A small class-conditioned image flow-matching model, trained from scratch.
Model: 2.35M parameters, 48-pixel images, arch unet.
Rows from block 3 of a small class-conditioned image flow-matching model, named by matrix and row number. Rows with one number belong to one channel. Each number is 500 + 25 x the weight over its row's rms, rounded and kept within 0 to 999. All counts start at 0. Numbers have three digits each.
After each channel's rows are labels from the 100 images, of 14848 (inputs lightly noised), where the channel reaches its highest value: "top examples" is what is common among them. Only what is clearly more common there than usual is listed. The data: microscope photos of single blood and bone marrow cells.
# convs0: first 3x3 conv (model.mid.0.convs.0.weight, 128x128x3x3, standardized in use, each kernel summed), inputs 32-63
# convs1: second 3x3 conv (model.mid.0.convs.1.weight, 128x128x3x3, standardized in use, transposed, each kernel summed), outputs 32-63

convs0.67:531501492494538513482498501488478513465488455491473491519515505497535518520473530489510468499500
convs1.67:493463510481488460483491531513475479494505482448496530516512499486527458494484495500565480499478
top examples: smear: peripheral blood

convs0.98:495477486478505536485497485548496485467461511534504471473464485484491510520539493461518485478480
convs1.98:479526484530506545515474507455512486483487505510523514483486566490507528483510475540516510503498
top examples: smear: peripheral blood

convs0.114:495522542485494492505512473494513484479497480479488445485502506509507540508490517455513473460491
convs1.114:515452489554496459488486540506495487480545482514517537520496510444498535536507515520521480504469
top examples: smear: peripheral blood

convs0.84:521461478518529489521493519502480495511529511523520447515478479539523532502513453454485503545520
convs1.84:507526500480476479495493517528476492487503527509555488537499440519508537509486493482511490501446
top examples: smear: peripheral blood; cell type: artefact

convs0.110:536461460489487502504457497510494500487469475525481522480502474495526466494485502516501460467482
convs1.110:474482487504472495574516505485501559486533469465496509483494511507483516527507475575472476501516
top examples: smear: peripheral blood

convs0.19:453492464489477525523501532464518473525434525505557492486454489524487478490520474509535522497532
convs1.19:480473460479537471474493505524523495483495485468568468484512500529436520513499557495481503487494
top examples: smear: peripheral blood

convs0.89:456535519511508508467504472529464498503485498517559482470537521505505532517508528462538490502518
convs1.89:508496475507521495560492483502499488480496467563489504509446496494513520507502473523447513503498
top examples: cell type: artefact

convs0.21:473493532524532481510524475456534472499519536489497442491493517522489527443452495474485477504479
convs1.21:497509509503485445528482485485441481489516531430479473525528472468491506472526517469506508512531
top examples: smear: peripheral blood; cell type: segmented neutrophil

convs0.92:533502536517510565506440518462454490507498520522499533499462487528503504488512493537515516426483
convs1.92:485505500532518526481511551499515516495483462532480523487553449482472495473522475504482536537508
top examples: cell type: artefact

convs0.109:472472507504475494495486446511508478473512426510511491480546475522519510523532458494499506505507
convs1.109:517484496486502500513504514521499485486471432457533499520482492525541468525474517514498500523484
top examples: smear: peripheral blood

convs0.122:496420534477519535527469494489490464469533510509495512493488473538476492510511516459489472539465
convs1.122:521504468525487520476509500483483471473506461505466481513512482512502520507510489485493496486472
top examples: cell type: artefact

convs0.25:463482466485508499494504500489500457497513516499506461508521465506485497484515539523468490559513
convs1.25:499463526455526465484524479498513475497464484479488490510536498500518489489478507500500457487476
top examples: smear: peripheral blood; cell type: lymphocyte

convs0.125:458516543499500457452499534496494521481504526475465521465491525494497510515499486557483455517490
convs1.125:532495486508478502521480471509512503496515505511557478488522478535483512484496501453516489481493
top examples: cell type: artefact

convs0.16:477497395483505475536531515480522475517486511504487501490511510495478517512541477495520510521502
convs1.16:495490555531489511555495529484455503547479550522502499497532496492493467487497506536513475522508
top examples: smear: peripheral blood

convs0.88:519512522477488531480501548521483508523506493507486517485481505482474508534512480484532497520522
convs1.88:480477548559517465534540500474519480514477496507507505502485456478508502481523481511508470494467
top examples: smear: peripheral blood; cell type: segmented neutrophil

convs0.124:465493462483509476492504460530495508479474472528558449501490547527498522528505475499500507514498
convs1.124:524504504489513503522486520486562489516470496553520515496455574457477495528502520537491515492509
top examples: cell type: artefact

convs0.1:499470529521511501514523482499497483482495468539510522469508474505519505525482510498502503537524
convs1.1:459522494508494504549485475521484518496489498510490479532491479489518549528508504457497508488529
top examples: smear: peripheral blood; cell type: platelet