python train.py --arch="unet" --model="class-conditioned image flow-matching model" --dataset="microscope photos of single blood and bone marrow cells" --train_examples=97085 --image_size=48 --horizontal_flip=true --conditioning="class" --objective="flow_matching" --cond_dim=128 --targets=["smear"] --num_classes=2 --cond_dropout=0.2 --logit_normal_time=false --norm="groupnorm" --activation="silu" --weight_standardization=true --channel_attention="se" --pixel_unshuffle=2 --widths=[64, 128, 128] --blocks_per_level=1 --scale_shift_norm=false --dropout=0.1 --attention=true --upsampling="nearest_conv" --init="lecun_normal" --residual_init="scaled_by_depth" --optimizer="muon" --muon_scale="original" --lr=0.033 --momentum=0.9 --nesterov=true --orthogonalizer="polar_express" --adamw_lr_other_params=0.0025 --grad_clip=3.0 --steps=11900 --batch_size=384 --epochs=47.1 --lr_schedule="wsd" --decay_fraction=0.2 --final_lr_fraction=0 --warmup_steps=350 --weight_decay=0.003 --adamw_weight_decay_other_params=0.01
Rows from block 6 of a small class-conditioned image flow-matching model, named by matrix and row number. Rows with one number belong to one channel. Each number is 128 + 24 x the weight over its row's rms, rounded and kept within 0 to 255. All counts start at 0. Numbers have three digits each.
After each channel's rows are labels from the 100 images, of 14848 (inputs lightly noised), where the channel reaches its highest value: "colour at peak" is the nearest of a few named colours to the mean colour under the peak. Only what is clearly more common there than usual is listed. The data: microscope photos of single blood and bone marrow cells.
# convs0: first 3x3 conv (model.decb.0.0.convs.0.weight, 128x256x3x3, standardized in use, each kernel summed), inputs 0-127
# convs1: second 3x3 conv (model.decb.0.0.convs.1.weight, 128x128x3x3, standardized in use, transposed, each kernel summed), outputs 0-127

convs0.60:126172096172123164170161135153039160143083000136173155139161167139144078182123189138135129137143109148147134141121131136161127180118127154130086132144118127130133119146132145143137147151116135122134122100133125136119117127134133124135087131135126130138150128124143118133143121089112162133125144134125120124095130067091138139107131120115133129146135120095117112129125116100147110107125
convs1.60:108129100063127129146135131181134128134087106144110119114122142143137124110115139135121119114079139157111128128118077145134111093076125099176177164142120142121126167104105118136108129156126126110140127164111093135134134150160118143116111116002098127137114088136140117113128139110059150133119132137120119089139121136118101136125101128137145117101106112142117121118153144122134115126107
colour at peak: white

convs0.10:125127123145123150132129125109163105122142210162080122164141134159137116127150134128139144170161097130151112145132117114155147160127132161110059146142110134128113129135148143135103123149119136134120127048107122110139119139131092098093134128118062095127143138106146132113148129117161025129159151142084134121146142103141134154141139129155144148152152170102153161157095122138152145165133
convs1.10:101144125070091130123129118108118117092111126092094098174083141160148132110133096156126135080157102113120108130145128111136102133148136110115121137138106092126104173109159135100147138139157106147095179144175126080117145146106121103123132153170167125085157146132131145122152171126153130142171118136151128113057130142151140125142135109124132119099158142099165105161151143157154121131111
colour at peak: white

convs0.31:131133153122102161125125157147137155100130143121136149096114181090120133113084130090145147170089080136109118145174103095091114082089146174140081141150131098115132109132114115141102084124136131146087129117139108107117120152101145147112098139145143099107063121122115108142126122137096160122099141121061150160110134156144176152133138119132146147160151144112096145207133141117150120099148
convs1.31:120093165110094129146132121138102106134132094101131146149142150076141098153126137145114162158112124133124148124107133133137150141144144123161159129100138141128100159137129132076106158112131125125144143138116131120147204127108135115199160086156152108117140073136120105139137145161134137124099093132082035135143140124165145099142133137126150178144132088110157130133108123119137124130140
colour at peak: purple

convs0.123:133063139149112194127154129109095103111083109180128141138185177143103130114135096148115130122135138102100138114144125127117136113139164147132131124119121115128187122106095102123126139098114123139125103151118154119098135118083136130221141120122133133132100099147111114119129113139147125135152136124144138129123132133158166122139147164106138141125138147154125154120130141109121105114139
convs1.123:081150137120141151101133112168128117123125143073131122130121143117123115171109132151135072099137143142151152122097111110124146139122153108186107129145156177090155128139165114084115112130183132097134107151107131165137138128127086135165159121153152121126085114092134170122160129148162155086128115123139132074119167155142162122164099142124099094127137128117125081116163128148137143127120
colour at peak: blue

convs0.8:143131170146138083113097091152124165130121109147131131113130158127129136138057118158158116130078118114119120116111130130137164084089127091108140073091120103085140192108175120114122106136150121121134131097126134126141115123118088140099126169161155123150117139142138129152141126107183159158137149143123111098152153126155115126096145127118161117193145170076145135206099104117127111120129
convs1.8:139111135117113112083091109161110149108142103130129133131158109075150125109140116153134102134131123123106075135148116121117129120137135129079115094157127160119131228108112106115106162101161133129146123100146155139103133125117179109068102167136116114110160135108163133149100122137111165081141130142104094128137120125145128155129151144102149135132136140087125131172096121145110134093086
colour at peak: blue

convs0.75:171144140079105128126114141127148130118165120170142140146132147139143120118138149107155150168138099160114123094075064139134113036092191100144147158121148098138119146127106143109097105125159105161120172118111112125093125168149133137136130125170123096124092122113142142139070088120073112140128117109145135088146083148102102136128112073158142106206139129147111173135094113125093138133098
convs1.75:087145145150129106147175140117131123142113134179104145149147139120146135087133135132119145173125098141095122123145161134133121128095124138172161157111079152130132124143129125073122132112069137113128146123075122127162140124127121110182077124134130140113126132177093135164122135124161158136161146120118065080128125105106123118156127121117137186111115140196123121131141129118146090122123
colour at peak: purple; blue

convs0.92:131099131163160130113131129125123093128094150143139140104093112108132069108123119114147090122117107110133145092134118122131134162145113136139088093141136105162118108158106116135164155095079138109119140109160141136110110151120164149097096100115142107122118141090123119092105137117110078130073112089158140171149147111134100082139141100130138127143174150168189179099070174093150154122154
convs1.92:131131157145155132132137128099127131149092151131138114092140096137118155078151118135134173106129147149115075118079109134140132148122146111155110084114135071150145123176095125127142149135129129141159147124149123104155082116140160177107099161117135129155169154111125088124121154147112117117160144104070169125115134116102108163173140165140120118125132154129118164110076122166123092127151
colour at peak: blue

convs0.41:148121147122123146129129122129131119140131116154155115128131111125161125139130146138158124148117130134144109140091159102155149118128138120132171123123130146108147147121125130139067135135181085147145146124147077138167140121118122152119117110140108150094155126163132156140128132107125125104124151146140085100154092103116142144129142146158127137131112110068135142095136090166128125127101
convs1.41:144122120139120109137129119119112137109130162129147143166129131133122144168131106134143133116139118139132142192125158155076142132131096113131066141149111095084103132141119129182125160101090076113195146153106105143129108147095121143158164092141149125141117164153101131088132166139105128120127139120146132127079128149134130099147134122141127191102119129148125125121129180139125112077081
colour at peak: purple; blue

convs0.13:156123133045143116138154097125148128136144181131102128094126114130126125132088134117127141139142131163162147129197180157142148119110023103148175124133140119114119132102130104150125114127119143109121142145120098132155142113090130130135160128129118145128095137125132133135118094097155080114108108120042123143164126148123127121090135127132132115088122120117145147162058125134060144166122
convs1.13:144144116109087116101118148114124148112112157107120100113142119142120095133150116129136143137130170151133158125094110124134121106176123136155179144130145119130164052096187163087131131114100148128108126141086117179086137093086141123104144111126114172135111160103115163200139158140119102155147136104133129083145136131128107097137166125136124112124116180147154128126145148120115131128129
colour at peak: pink

convs0.121:154132154167116159117133120144142128134118134130098140106179136139121169147105129139138132139091114125093137122071126124117156142130124153138094127134084111136158121148142130128119114112115147102155133082141145118123108120124115129157134119107129102172151122116159103119157123075150075150166145121066148120168124146195106140126137128121136133163128129093135150177111150140138131179127
convs1.121:154132123087103124122098179121104120105173108112129113158104168140140143135100060126123103101154092142106103152117146131088107136120100120121151148140133138120163151109097153173115145118169099174092116177115127143118129125168162121119135144131124103136116131153172161155102147083106142150180133126152123112088140149083114155133133101122139125110124137086151125168129139142157142140104
colour at peak: white

convs0.11:147096165141125105137129110138100167150143062125105145124126128139129166154107163156133152151116058131143135126109128118125144105190114165131131153113130117120127052138149126127082142113172100110117132158119065121134107115120107131103139086117098139086105131133110146135103093118079116062148112102114108121140111129168113122147139128160124109159111140161112153177108116135092129158114
convs1.11:153119128131125119155162133128131151106142111176125134109141107117111145095162125105091096156170149113141103113109084111096107136128160118074058145106120134130090154158125153139119142086108141108150149107133112094157131126136150139095126103121132121074111122095143163157047111118162125132145124124099094155121107131113119131146138129167130132132093128091118133134074147107132116106088
colour at peak: black

convs0.1:115169132123126131157119143156127160143134139127158188110116140084150151153130136073171121160099123125128135128152127158120122149113113146121099158190114142134112066141072110151120179096083120129097136156126113149157154141116094108128126146097105134118103074111115107075136104111156138126125118098114127142158158109135121150174153103131095132122131124099115136127088109164082128152150
convs1.1:103124121081138108111126150142139161084102122140090123132148093150127085120129132122133157150126126148155131122119108132137140111125121138123104141157158174137079172106142125121107131117147143129110153147156167123111132103111091080139098152172125134137166142075131101175036148126169119127143100144124109155174101114137115118105160101117151113150136125091103159142097128135128157133148
colour at peak: blue; black

convs0.73:167133141132141087104117072105143143150140137134116107151090088147137118165123126117134142150130080131137118153093086130159165076153118158123127126134126144131079115146126144140076119136141142107111115102111134145072108110148105075085133127145106100100151128114160139142122114114012082145106133157090123111137155129125140135132138143147140144094123122100135156132118093120122146217112
convs1.73:126114111120138184168149150118168162146094118102120158123149176151114136116126115107151164133101151107185154125097138090100161184098068148156103106097121139160136132131101119093153135108154120171134165140165146096121132111141106130163100139117153130152127152085102118143132158122116139118144148149126119156137139094154163119108132133108134145147116144063105112130139115114138098113135
colour at peak: white

convs0.118:155129159136131149141128116125112174117123121148126112158146115151130127130142133145147154146141098131096121095083164102144178126124119142112126130154117147135141145072118142093062122124152120159114137112098113148132145085117039169138130095150151152100141139142135128135123141082165124145132147120187147118120126086071123147123118135133110123143063137081131154153124101148127079130115
convs1.118:103177118139109128129084100117116119123117118104143123122122121085116147097142127127158128127034140148122124151123143145092132131078164136111089091110095149127168128134137116147147119110149150114111127102149119146115097130163117130113137133146160092156138116118152108108147162164126109105129108140114102148098125124112159170191104146155102099128082084131142137178139126152113140171101
colour at peak: grey

convs0.50:114104134069100127116150138106126105128101208137111121119137125118123121086136122159117107094144111114132142086102130109109123091244138160095171067090139160119135099119093128123148245110108094105126136124113110116127100104134120105142120149112125097086145123117102114164124108107086136105134109154180091157149153211208129108163144190125154176182131141146119150146142121153124120134139
convs1.50:150129123141116132127112139091130115125159162136131114114117186146133161119112158111111096131134137132110162149152087097082135141148111138201089139122098129135116125197106141140145161131143128122098082100090128161132106160102105115121108141147139097067140160079128120166146139133177135118157156128149127080133141134138121135144115143120110138128154123100151108149064115142129117136112
colour at peak: black

convs0.97:142164131124125124172173080149128148151121132110148136133116099107144119149115116105149143155171100176148119154154148127151164122130131126119105111133111115126126146143119098150119134134118132155139168136118109139094154097085096124127185139128159170151145144116152119145127067053130169130117102104133158173133107106121155119113123080105120137095107114121104150155139155134144147139134
convs1.97:116117121153118114136143084151127109141126139112096177104167130121128146145153136141094134136181182147106175148135140122100116147125140117104094118115129170157144124118106071130098057154110069117094142089157127117150119134181103128078145120130163132118110110138135130173138094143121164121142132098119136113138139143138154153142071125111096098158110124120105119123154103137128117131121
colour at peak: purple

convs0.74:164146158145128099152113174127172121166185049102133104126080114115141150124107164143142161131113123147149125117128154128122119091119117115105109146119131102108080153092186131134098136108137083154145144117144116134163117204129124147134097158151110145136143138110143143147135143110071121156086091118089127119114120105099115106114124108112108120160111149092130122126130128084156122116143
convs1.74:028177099180158117103125112160152144150131147120115156135134198135116143118119128112118103120139133111132151127103129137118137118090119107089135135103121141150121182100138114083113138156160135146129115129122132136113152126150129133150143138121105176169124129100121146111132128108089191164134156136112125096128133129156134119099114121121097154122081109113086115101176122143115113122132
colour at peak: white

convs0.109:132140149123119079142123135147166146130140170084126126115066121139154127160121123133131135149133084124155150127107092120124134118130164131113084153151164149132004131139144147124036121129151100105138128094106088137110110118141092124053128119145098117115128156112122116120144119143065158118119110098084140120137176112107149114129143127168117137046113109089139135163143115134162133148130
convs1.109:085108115123117172122169164139130096125102096088142097132146093122125161154127121129126058102162165129189159151104122090088086174121146127175136143138161126130149131129158113096160120122141136132106108123137110132161142135148113112147147142173132103157131148128127171116159115127105169128119107109154096150142136112164134116117131149106099117136140122086100106127184128141139104141115
colour at peak: grey

convs0.23:130120135129120115157126121153133149130166118150159158140119107133143159140133164153150116144150071151185159173155190157144137133128102123069121127144156135112140125097141146124094147174125109121122159130136102125089128158121164143118144146148048159134116159115135150137121123108138111134076122158125092139152143096112146106123137065086142125110111092095120123114125111158126148108141
convs1.23:125121135114121124178134140101142120141128148105163139101127114181130144141118125120099149141154133150146155115128089130109135124096134145040159136142135110112145142102149191135113150148133091120137165117093119113121120078101151115143112119101119138111132139134133123183114131097160104122131104079131105122147147103156105133138146119190145139122165114117110125054119114175119104149160
colour at peak: pink

convs0.100:142103140127154130147134123140124140150126135120130116122083133120102152165113133132134140134175057139183183147182170139139141087140096130148125109130178156133121103140125148155098156148142087122147165149172096123107163140105090183112183139137097159113124152130100110137125101102157095126132137109172102128186114162158141117109127093140147059143134091103155118141098119125111132158113
convs1.100:151136142112107106123104143111149135122099149148117099113106133081128135145116128136088141138175112145116121116142109173095129121127149179169144098144144126137127135088090195136086109130100151176125182133103104072056126125135161111105134099134140137154127097126151106140092120139152098150145137073112129109154140108128147098122133134157148130143149123109158146098096136140109135156142
colour at peak: blue

convs0.68:137135114140104125164107205128155158129126144141138119136089134102139116122096125115115130168149077149118115152183103116133118136111095126133121154139150119120083165195142163124156104138127109114131167111088086113105159112148131127153108117167086124111113141120127117111129118105117104123058124110120156102166138150113094126109125128119148107146147095116135103177120154128109102126130
convs1.68:119101107126091139105125110103118149155128146121150100123096132071116117117104150080114142155141160151131107106124114137075112128127127179169148069112128106177091113130133146181133194173145133162117138157156083129141162155162150101136137153122104134156118124138153115150146116140125112148144134119137109144135131132137132121114124122143170114118118085152123128126057128119111142116171
colour at peak: black; blue

convs0.124:139112160106118155097150108132141148141120104111129156107117133179135122162166123126140117126114144099080128142080148128132164109125129130122118132114128139128117129125120142126106118144109133136130099154105124132124093088147123139144122135136115159075130140135120140147118151195060148141098134143108119115116162118116141131139148150136113137091123126140124144109162131130131112099116
convs1.124:144120131117139124116100116102141123140129077146121123128116114087124211105126093129155105097114099106138091122131124122153130182135098126128117124148132151106098153149094084162174095117134112092148131120097124151183141132136158132165151106113105154123111150143109130059146137091113120090104106130174147108093134103098138127121147141096076132134152133121145142161115157132122155134129
colour at peak: blue

convs0.113:134132137124161121118129142105137170117130165159118126156086113131126115119122118111133144166135117153159139124170153125156137129130154115127080106129130126135146126123153133107131125127167132112117131106110092126045142122106112133136102093121134143143144175123108089109119101111161139130140170089140149127130130076097142146139131129132154092192111129112108131166101147131087122117148
convs1.113:134129132107112133070151081120140127132122092144126142122113150099096126112126073130147142110107115130103096119126109119128156191122096132148124126162097129119136129132058131088120165112140105104129158135136103144124148095126134123115132135143150128167121145163115121066162153142127115136147122142070129147111131146123134133135098153099148101122124114057169127137043156125134141127127
colour at peak: purple

convs0.6:118165126144122127172149178128091161123082000105153123109103162130145089157089150134146126152155118109129105124121128126149119133117107120123161120138117129134144101133135124130143108124109134132095125155111126140153128106103123136114111121138106138154131141144124136138135136139162088129120140149136118131118142165125165142137136110129151115131157142131142144114123125099183122125145
convs1.6:179145073206130133129134159197109130127136119133124111115098075128120141132171109130164149134207133139128124122151144151138137101085114120183137150117136127137110133125046166179128133148127142091112141130146135166128120107113150133126127104131152122096141138114130124145165138133160124162134132139110131152119115134120136126133098118135128117127172122115140124121183112111127149123131
colour at peak: white

convs0.59:163140144135112127108156154118156116140146136097119121127123110152125157133136139118124135172127101147139133126106111132158156128118144129124160132129131130109074132107144127133086123133129092097138125140128117132107115120143106121111104120134109131131133125101096125119118092119016116134102123139112128130142136159118151111119121121141121120082129119124125142115131120144153114145122
convs1.59:140156132097109156160163167148134122114153096103152104147128104186145200110115104125114104116192165145153153128140099072107130138135129126141142128107122117124136155139166133110112138167169143161127103132158126122156135113116139114160126138110162157166138155150157149114152077147152179100099144129148120115146130109141139095131133141110141115139149123144078107130158121137138103118175
colour at peak: pink

convs0.71:133124067119133176126152159116086147097093134113080166106140165130153011138098125129137130128115131139108124110141145161125120148102140098144129100145103108101148115120146099121133115109120138145137124095114129123126142167091096148157100104101109132152111128127144125117136112108099145141131113136105143134104119128118169155118150125145141119088123116117142104130104165119114169104158
convs1.71:145141097163121118124122144110140163125106157115103117115136128176139108132160101107168149110157153122106132150221112146134127090135113130184193135123157146137131063135183139128119141133125152139146100150179129151086123127109131111114126129191117147162137132130124111146153134136088157128153152089145135112139129142129109144157103147122118134130152148075142131118133120121121122096123
colour at peak: blue

convs0.37:161121179139128145120138117140131133157142106109131126155133128164160144130115134112172135131107095162116118155089191131159142089118103110023147138142123131104164133127139134091053121115140114191123170113132075104146123118134067081118154125169135152155133127121119136135137139091128127123134141107124123058154103139081136157121124126175123153115144092107144131147140127153122123128138
convs1.37:109117135134101117141079110128113134122109110107124159126129126114136110108147134123114132139108102121103121113115158129149179160181135099034111124140128101107097117121144117148143140158126141122124124142093144147176127132139095138171134131141108135162140073137153076115137136128127099106110109097113092117092112154142122142153105137120088174161126114114181139138138124167167162177098
colour at peak: purple; blue

convs0.3:147138157095124101123100143154154154152183156135138132112131120117131190141134157136137160119083130158134136098160136117114120118117107152119067102130111093116117139138142128115144114120127111121152125115143112123143134144142130139116125139129150120138134121122118118114092125114135179123150136119096117119130122052116091122123122112118111124156108122119116122161123104155082118099121
convs1.3:110132114197136118127145122030120121112107141120134130112127102140129137156076138134112169126185146139121115106158134141134138117113136123157111124108155152136115079105163097136126079121151140125138131134148120175146141120135132137109136124152127117133096130107132130148150000124126090128154137100148112145118112141126131129143123131141136126112136133173136132136113147122126129140113
colour at peak: white

convs0.111:146131157175132170123141054137130149147158104134103124113171127167148135172143139151140162097163073140139130109164149131125130123152127134099151110119139121121143116132113113118109147107117121130134127142107121127060126081135095097131102159136143155105141132112102128161127096122110140123149131089107098105109152147155120123129118154125128124055114097139112083039146069125140091174106
convs1.111:109108115168140134184136140110094106147114132132136108138137141116115141089142114152155132117082109087162126128119120163113082162140106141109111155137111074111098106133170127108132157154119124199108147147087100079123159149138113127122124134079063148181123149120140120129077106125133120153142124152143106098076140133148145101155114107122122125113125109149141113151110100123111126126105
colour at peak: black

convs0.117:106117118136125105100113166113138093088094104113177096117139124068145125136115138133113114107137095105078129133090104097136158146143219135130139127136090109153151107143110135139182120123153148130130137110128155128148117129145145157148140109132056126102129143164130128127108158185153141091124137144136073137138146161131099151162144149119119125130100171119113155161127127148099121087106
convs1.117:118103126122146129112085157135121151118138139145164137100105142146118143206150089118136132133119114142142125128156150131119151136147122136154117175163117096132144144105154099152104121190129117146172098133117125176134125090144138114065127079112131141153137179113131142129102138152138130148125074119123142145143139158104113173150121114154144078139167129112138154118131128073123110129177
colour at peak: grey

convs0.29:119147095091112121139127129132071133095040171137096139136127141115138059134164096107140113167156102148095115127143134138122162083078114119146096112123123131124120108121119118129130089121122163141087125069129113131168132140116128113144109100129129096095131120135139124117110102132116145126131140139122174161158177120144162172129192128171167152145128134164151201094100155150123137132126
convs1.29:173087092124136116138158114127129134132119150152110125119113142139155110097169116143179122117112105090158135102121143086134107108201120113107130131145115124173107131156145151031155121141107136137116136108102131166105155131120148124112131124153163126139147158154123155121120187155148147154167128151112087118094108126152115126132183137112108149138112147154149135122120119135139096130157
colour at peak: grey

convs0.34:119121147093126129116108163091086129126106111106150122189140083179149112108166144119106147098145147110131123101151118114123124136148189136142146112133100107105166114112115098116175138124110140115184122094127155114094157108153154123172102122112137151090174135103112128109119127132117102143141151115158127166121144192132155127166132151154111144107134132125153169105142130132146147150163
convs1.34:116102140116143144135137140121153150093188110144161143133111089130133100105063144110122173114125125119154125109139119125128118113125133130163146145123097172141132099135151154155168115119095121107128115115154114040093109119139113132103109137155134155137129103121093150174144093073090110154138152146094161125079125121145114151123082119152151169161111119149153111150137134144135136136130
colour at peak: purple

convs0.15:101155113155114107138143140144114156138093009143115114133126148096148118148105111118140110136118132111187120149155134146162152145097075106118140116090135122107121126160114137158123078137141123125085117169124121129104145127137128120108140111098168148123086118117128126138132115150152164114167125143120154129132147117087138150118124118120164121145129133100109146149118095123118112111121
convs1.15:094096131127146154174109132069111120106100156134128159149107107182122126147101118093118141117143169134107164133124097135139143084114076110091148116107133136147147150126115110210149142133130145179104150127120141113094111135107100107147115123147128102093145119139146084161128142116121151143130143128123136175151132148090116117152109134150175125098077153172132114121115113102133111140148
colour at peak: white

convs0.4:117124107104099140127111146104102111105098111131106126144112168117114082105125124111108121120101127133126128112146131115120093120116179149125092129099061119108104107147114112124120114109119129130116113090144125108161135115131129126132130133122180111132137116125148115110123122135140195125202163171180145143138128168142173149161152133162156151184156179138148180215175161134144115152146
convs1.4:149140137133147152132104139091133133157194153132153149127156078107133108144089142130208112157109160119139137148119136124143108103161110127109170119135119115116159159163137121085115137110110121130113094128127152161119119096103195100126118143121101121142156120145138142129074046116146149141114133154135122152156129135136102138110154123114152132144109101100096148110084104121106127113118
colour at peak: white

convs0.116:116097138105105114135154102119133129135124095128101110130110181154124164181146128126149135163104086178095147112066130141124133122125248163084144132123094139135183130131128114106101124108138123141133128134130115124146125099132080134153115138133129136157127125144105130125117092119138114128161097140140126090080136130159137132111105111111142109153156153092130136181128119140141103124149
convs1.116:168113117141122142137083134155137129143121102157124138134084153139167160093144134106144138150116113124102118125121146152148133150171166125160117139113134148097129134129089141153141140139166119114122161126159110146128114185156123156137131130113157120089121083163139117076094119116129101078118102167176171112116100143123123106115133095099175061135120130151119155139108126103099169108152
colour at peak: black

convs0.43:143108133070103122146154134137135119124133112160096100151130127147161135166157148135141144151129112152123109128135129140132136016128096105077124157137126145121118150106128117125164138125174058166146142135128099135159160136128070130113161131138087166089154136135104143126113160139111061149126118148117095119137048124112134128134154144132132157133121099136138145116106125178129138112136
convs1.43:138115155112138109101121115153111150126163192133125153117128113100130085131111143130151121130125090165122108112114142164136113116151146081118144157150129126107122117099104215155148141111068160126118129107095138104122109127143122133112115126109121111128126124138110099157122123117107092191126181129123187112125165139089084152138123122153135151090134111112185139133120110140124150157146
colour at peak: grey

convs0.84:160153125124120119159140145153122117150119119118140079149108113123143139136138145150113112164138103119135113113106108108174143200120104126114161077081116112135162144136134122117099099164142145168144131106128112155106109137145151120121105139174128101131117153133131148183139142134127121117101137108140149114154127108143109134093087158123153091089101097144133125069111145108119121098106
convs1.84:119125111126162117091177144117150152144116119144064108146137121114103146137134159110135143155067129139118127117111153115153146094104120155169117104134157112142102113164106101146150122110148147136133121121112142095167141132137121135180130111121126128103137124118140096129110105146112119116106118131223127150178129136051128119090131117102102145140086155133088126117124085133098120117153
colour at peak: pink

convs0.0:102137127171120140142127108114118081094085149124124111144099133112126029084141100106117116161151093145119124120103145144127127155119122101116115112111129120131109118112093143133103130149111109131111122069125110139173112146095114110103162127130120133144106118135132134132113098094132123132109144131255133142190144167195158140146154131162146142151148147139157159181123144160206149159145
convs1.0:133093104213135125150122091075127124104159121128102135156102158160136131103141113132130148126156110105143136118112119128111121119133101135103107143124123125130148073121145148166120083160132126138132127100084120067144129116151096113120127118220189097099145147135113136134184134133174112158129118143102142123115120149104114144114132126130122118151156097115127124114121096099124138119103
colour at peak: grey

convs0.72:153097142150128126096130135138191106108146152120072103112137117156110109125108060138117099159107106151115133126117157132126125099112053114124112113124151163138143121124098127116154109140113111114144108110128140133112155142150116108118168132158128115132113071148111165105130136126138136152159147114164124100131152131113159143128078122144133111093117098117125147076085130113138144147126
convs1.72:108146168153089149113119099193135111133148175143122141144129128061081143136131157128089097124114119109110168089100135112143111113111125147096105099152153128127126165108094106137143166138149134100118145113120136129111155066153132145148164130100112161086133116117161122130168115163130126155088133137163122101147120133128125101144103151147107169113122152086136122117092134103145169123120
colour at peak: purple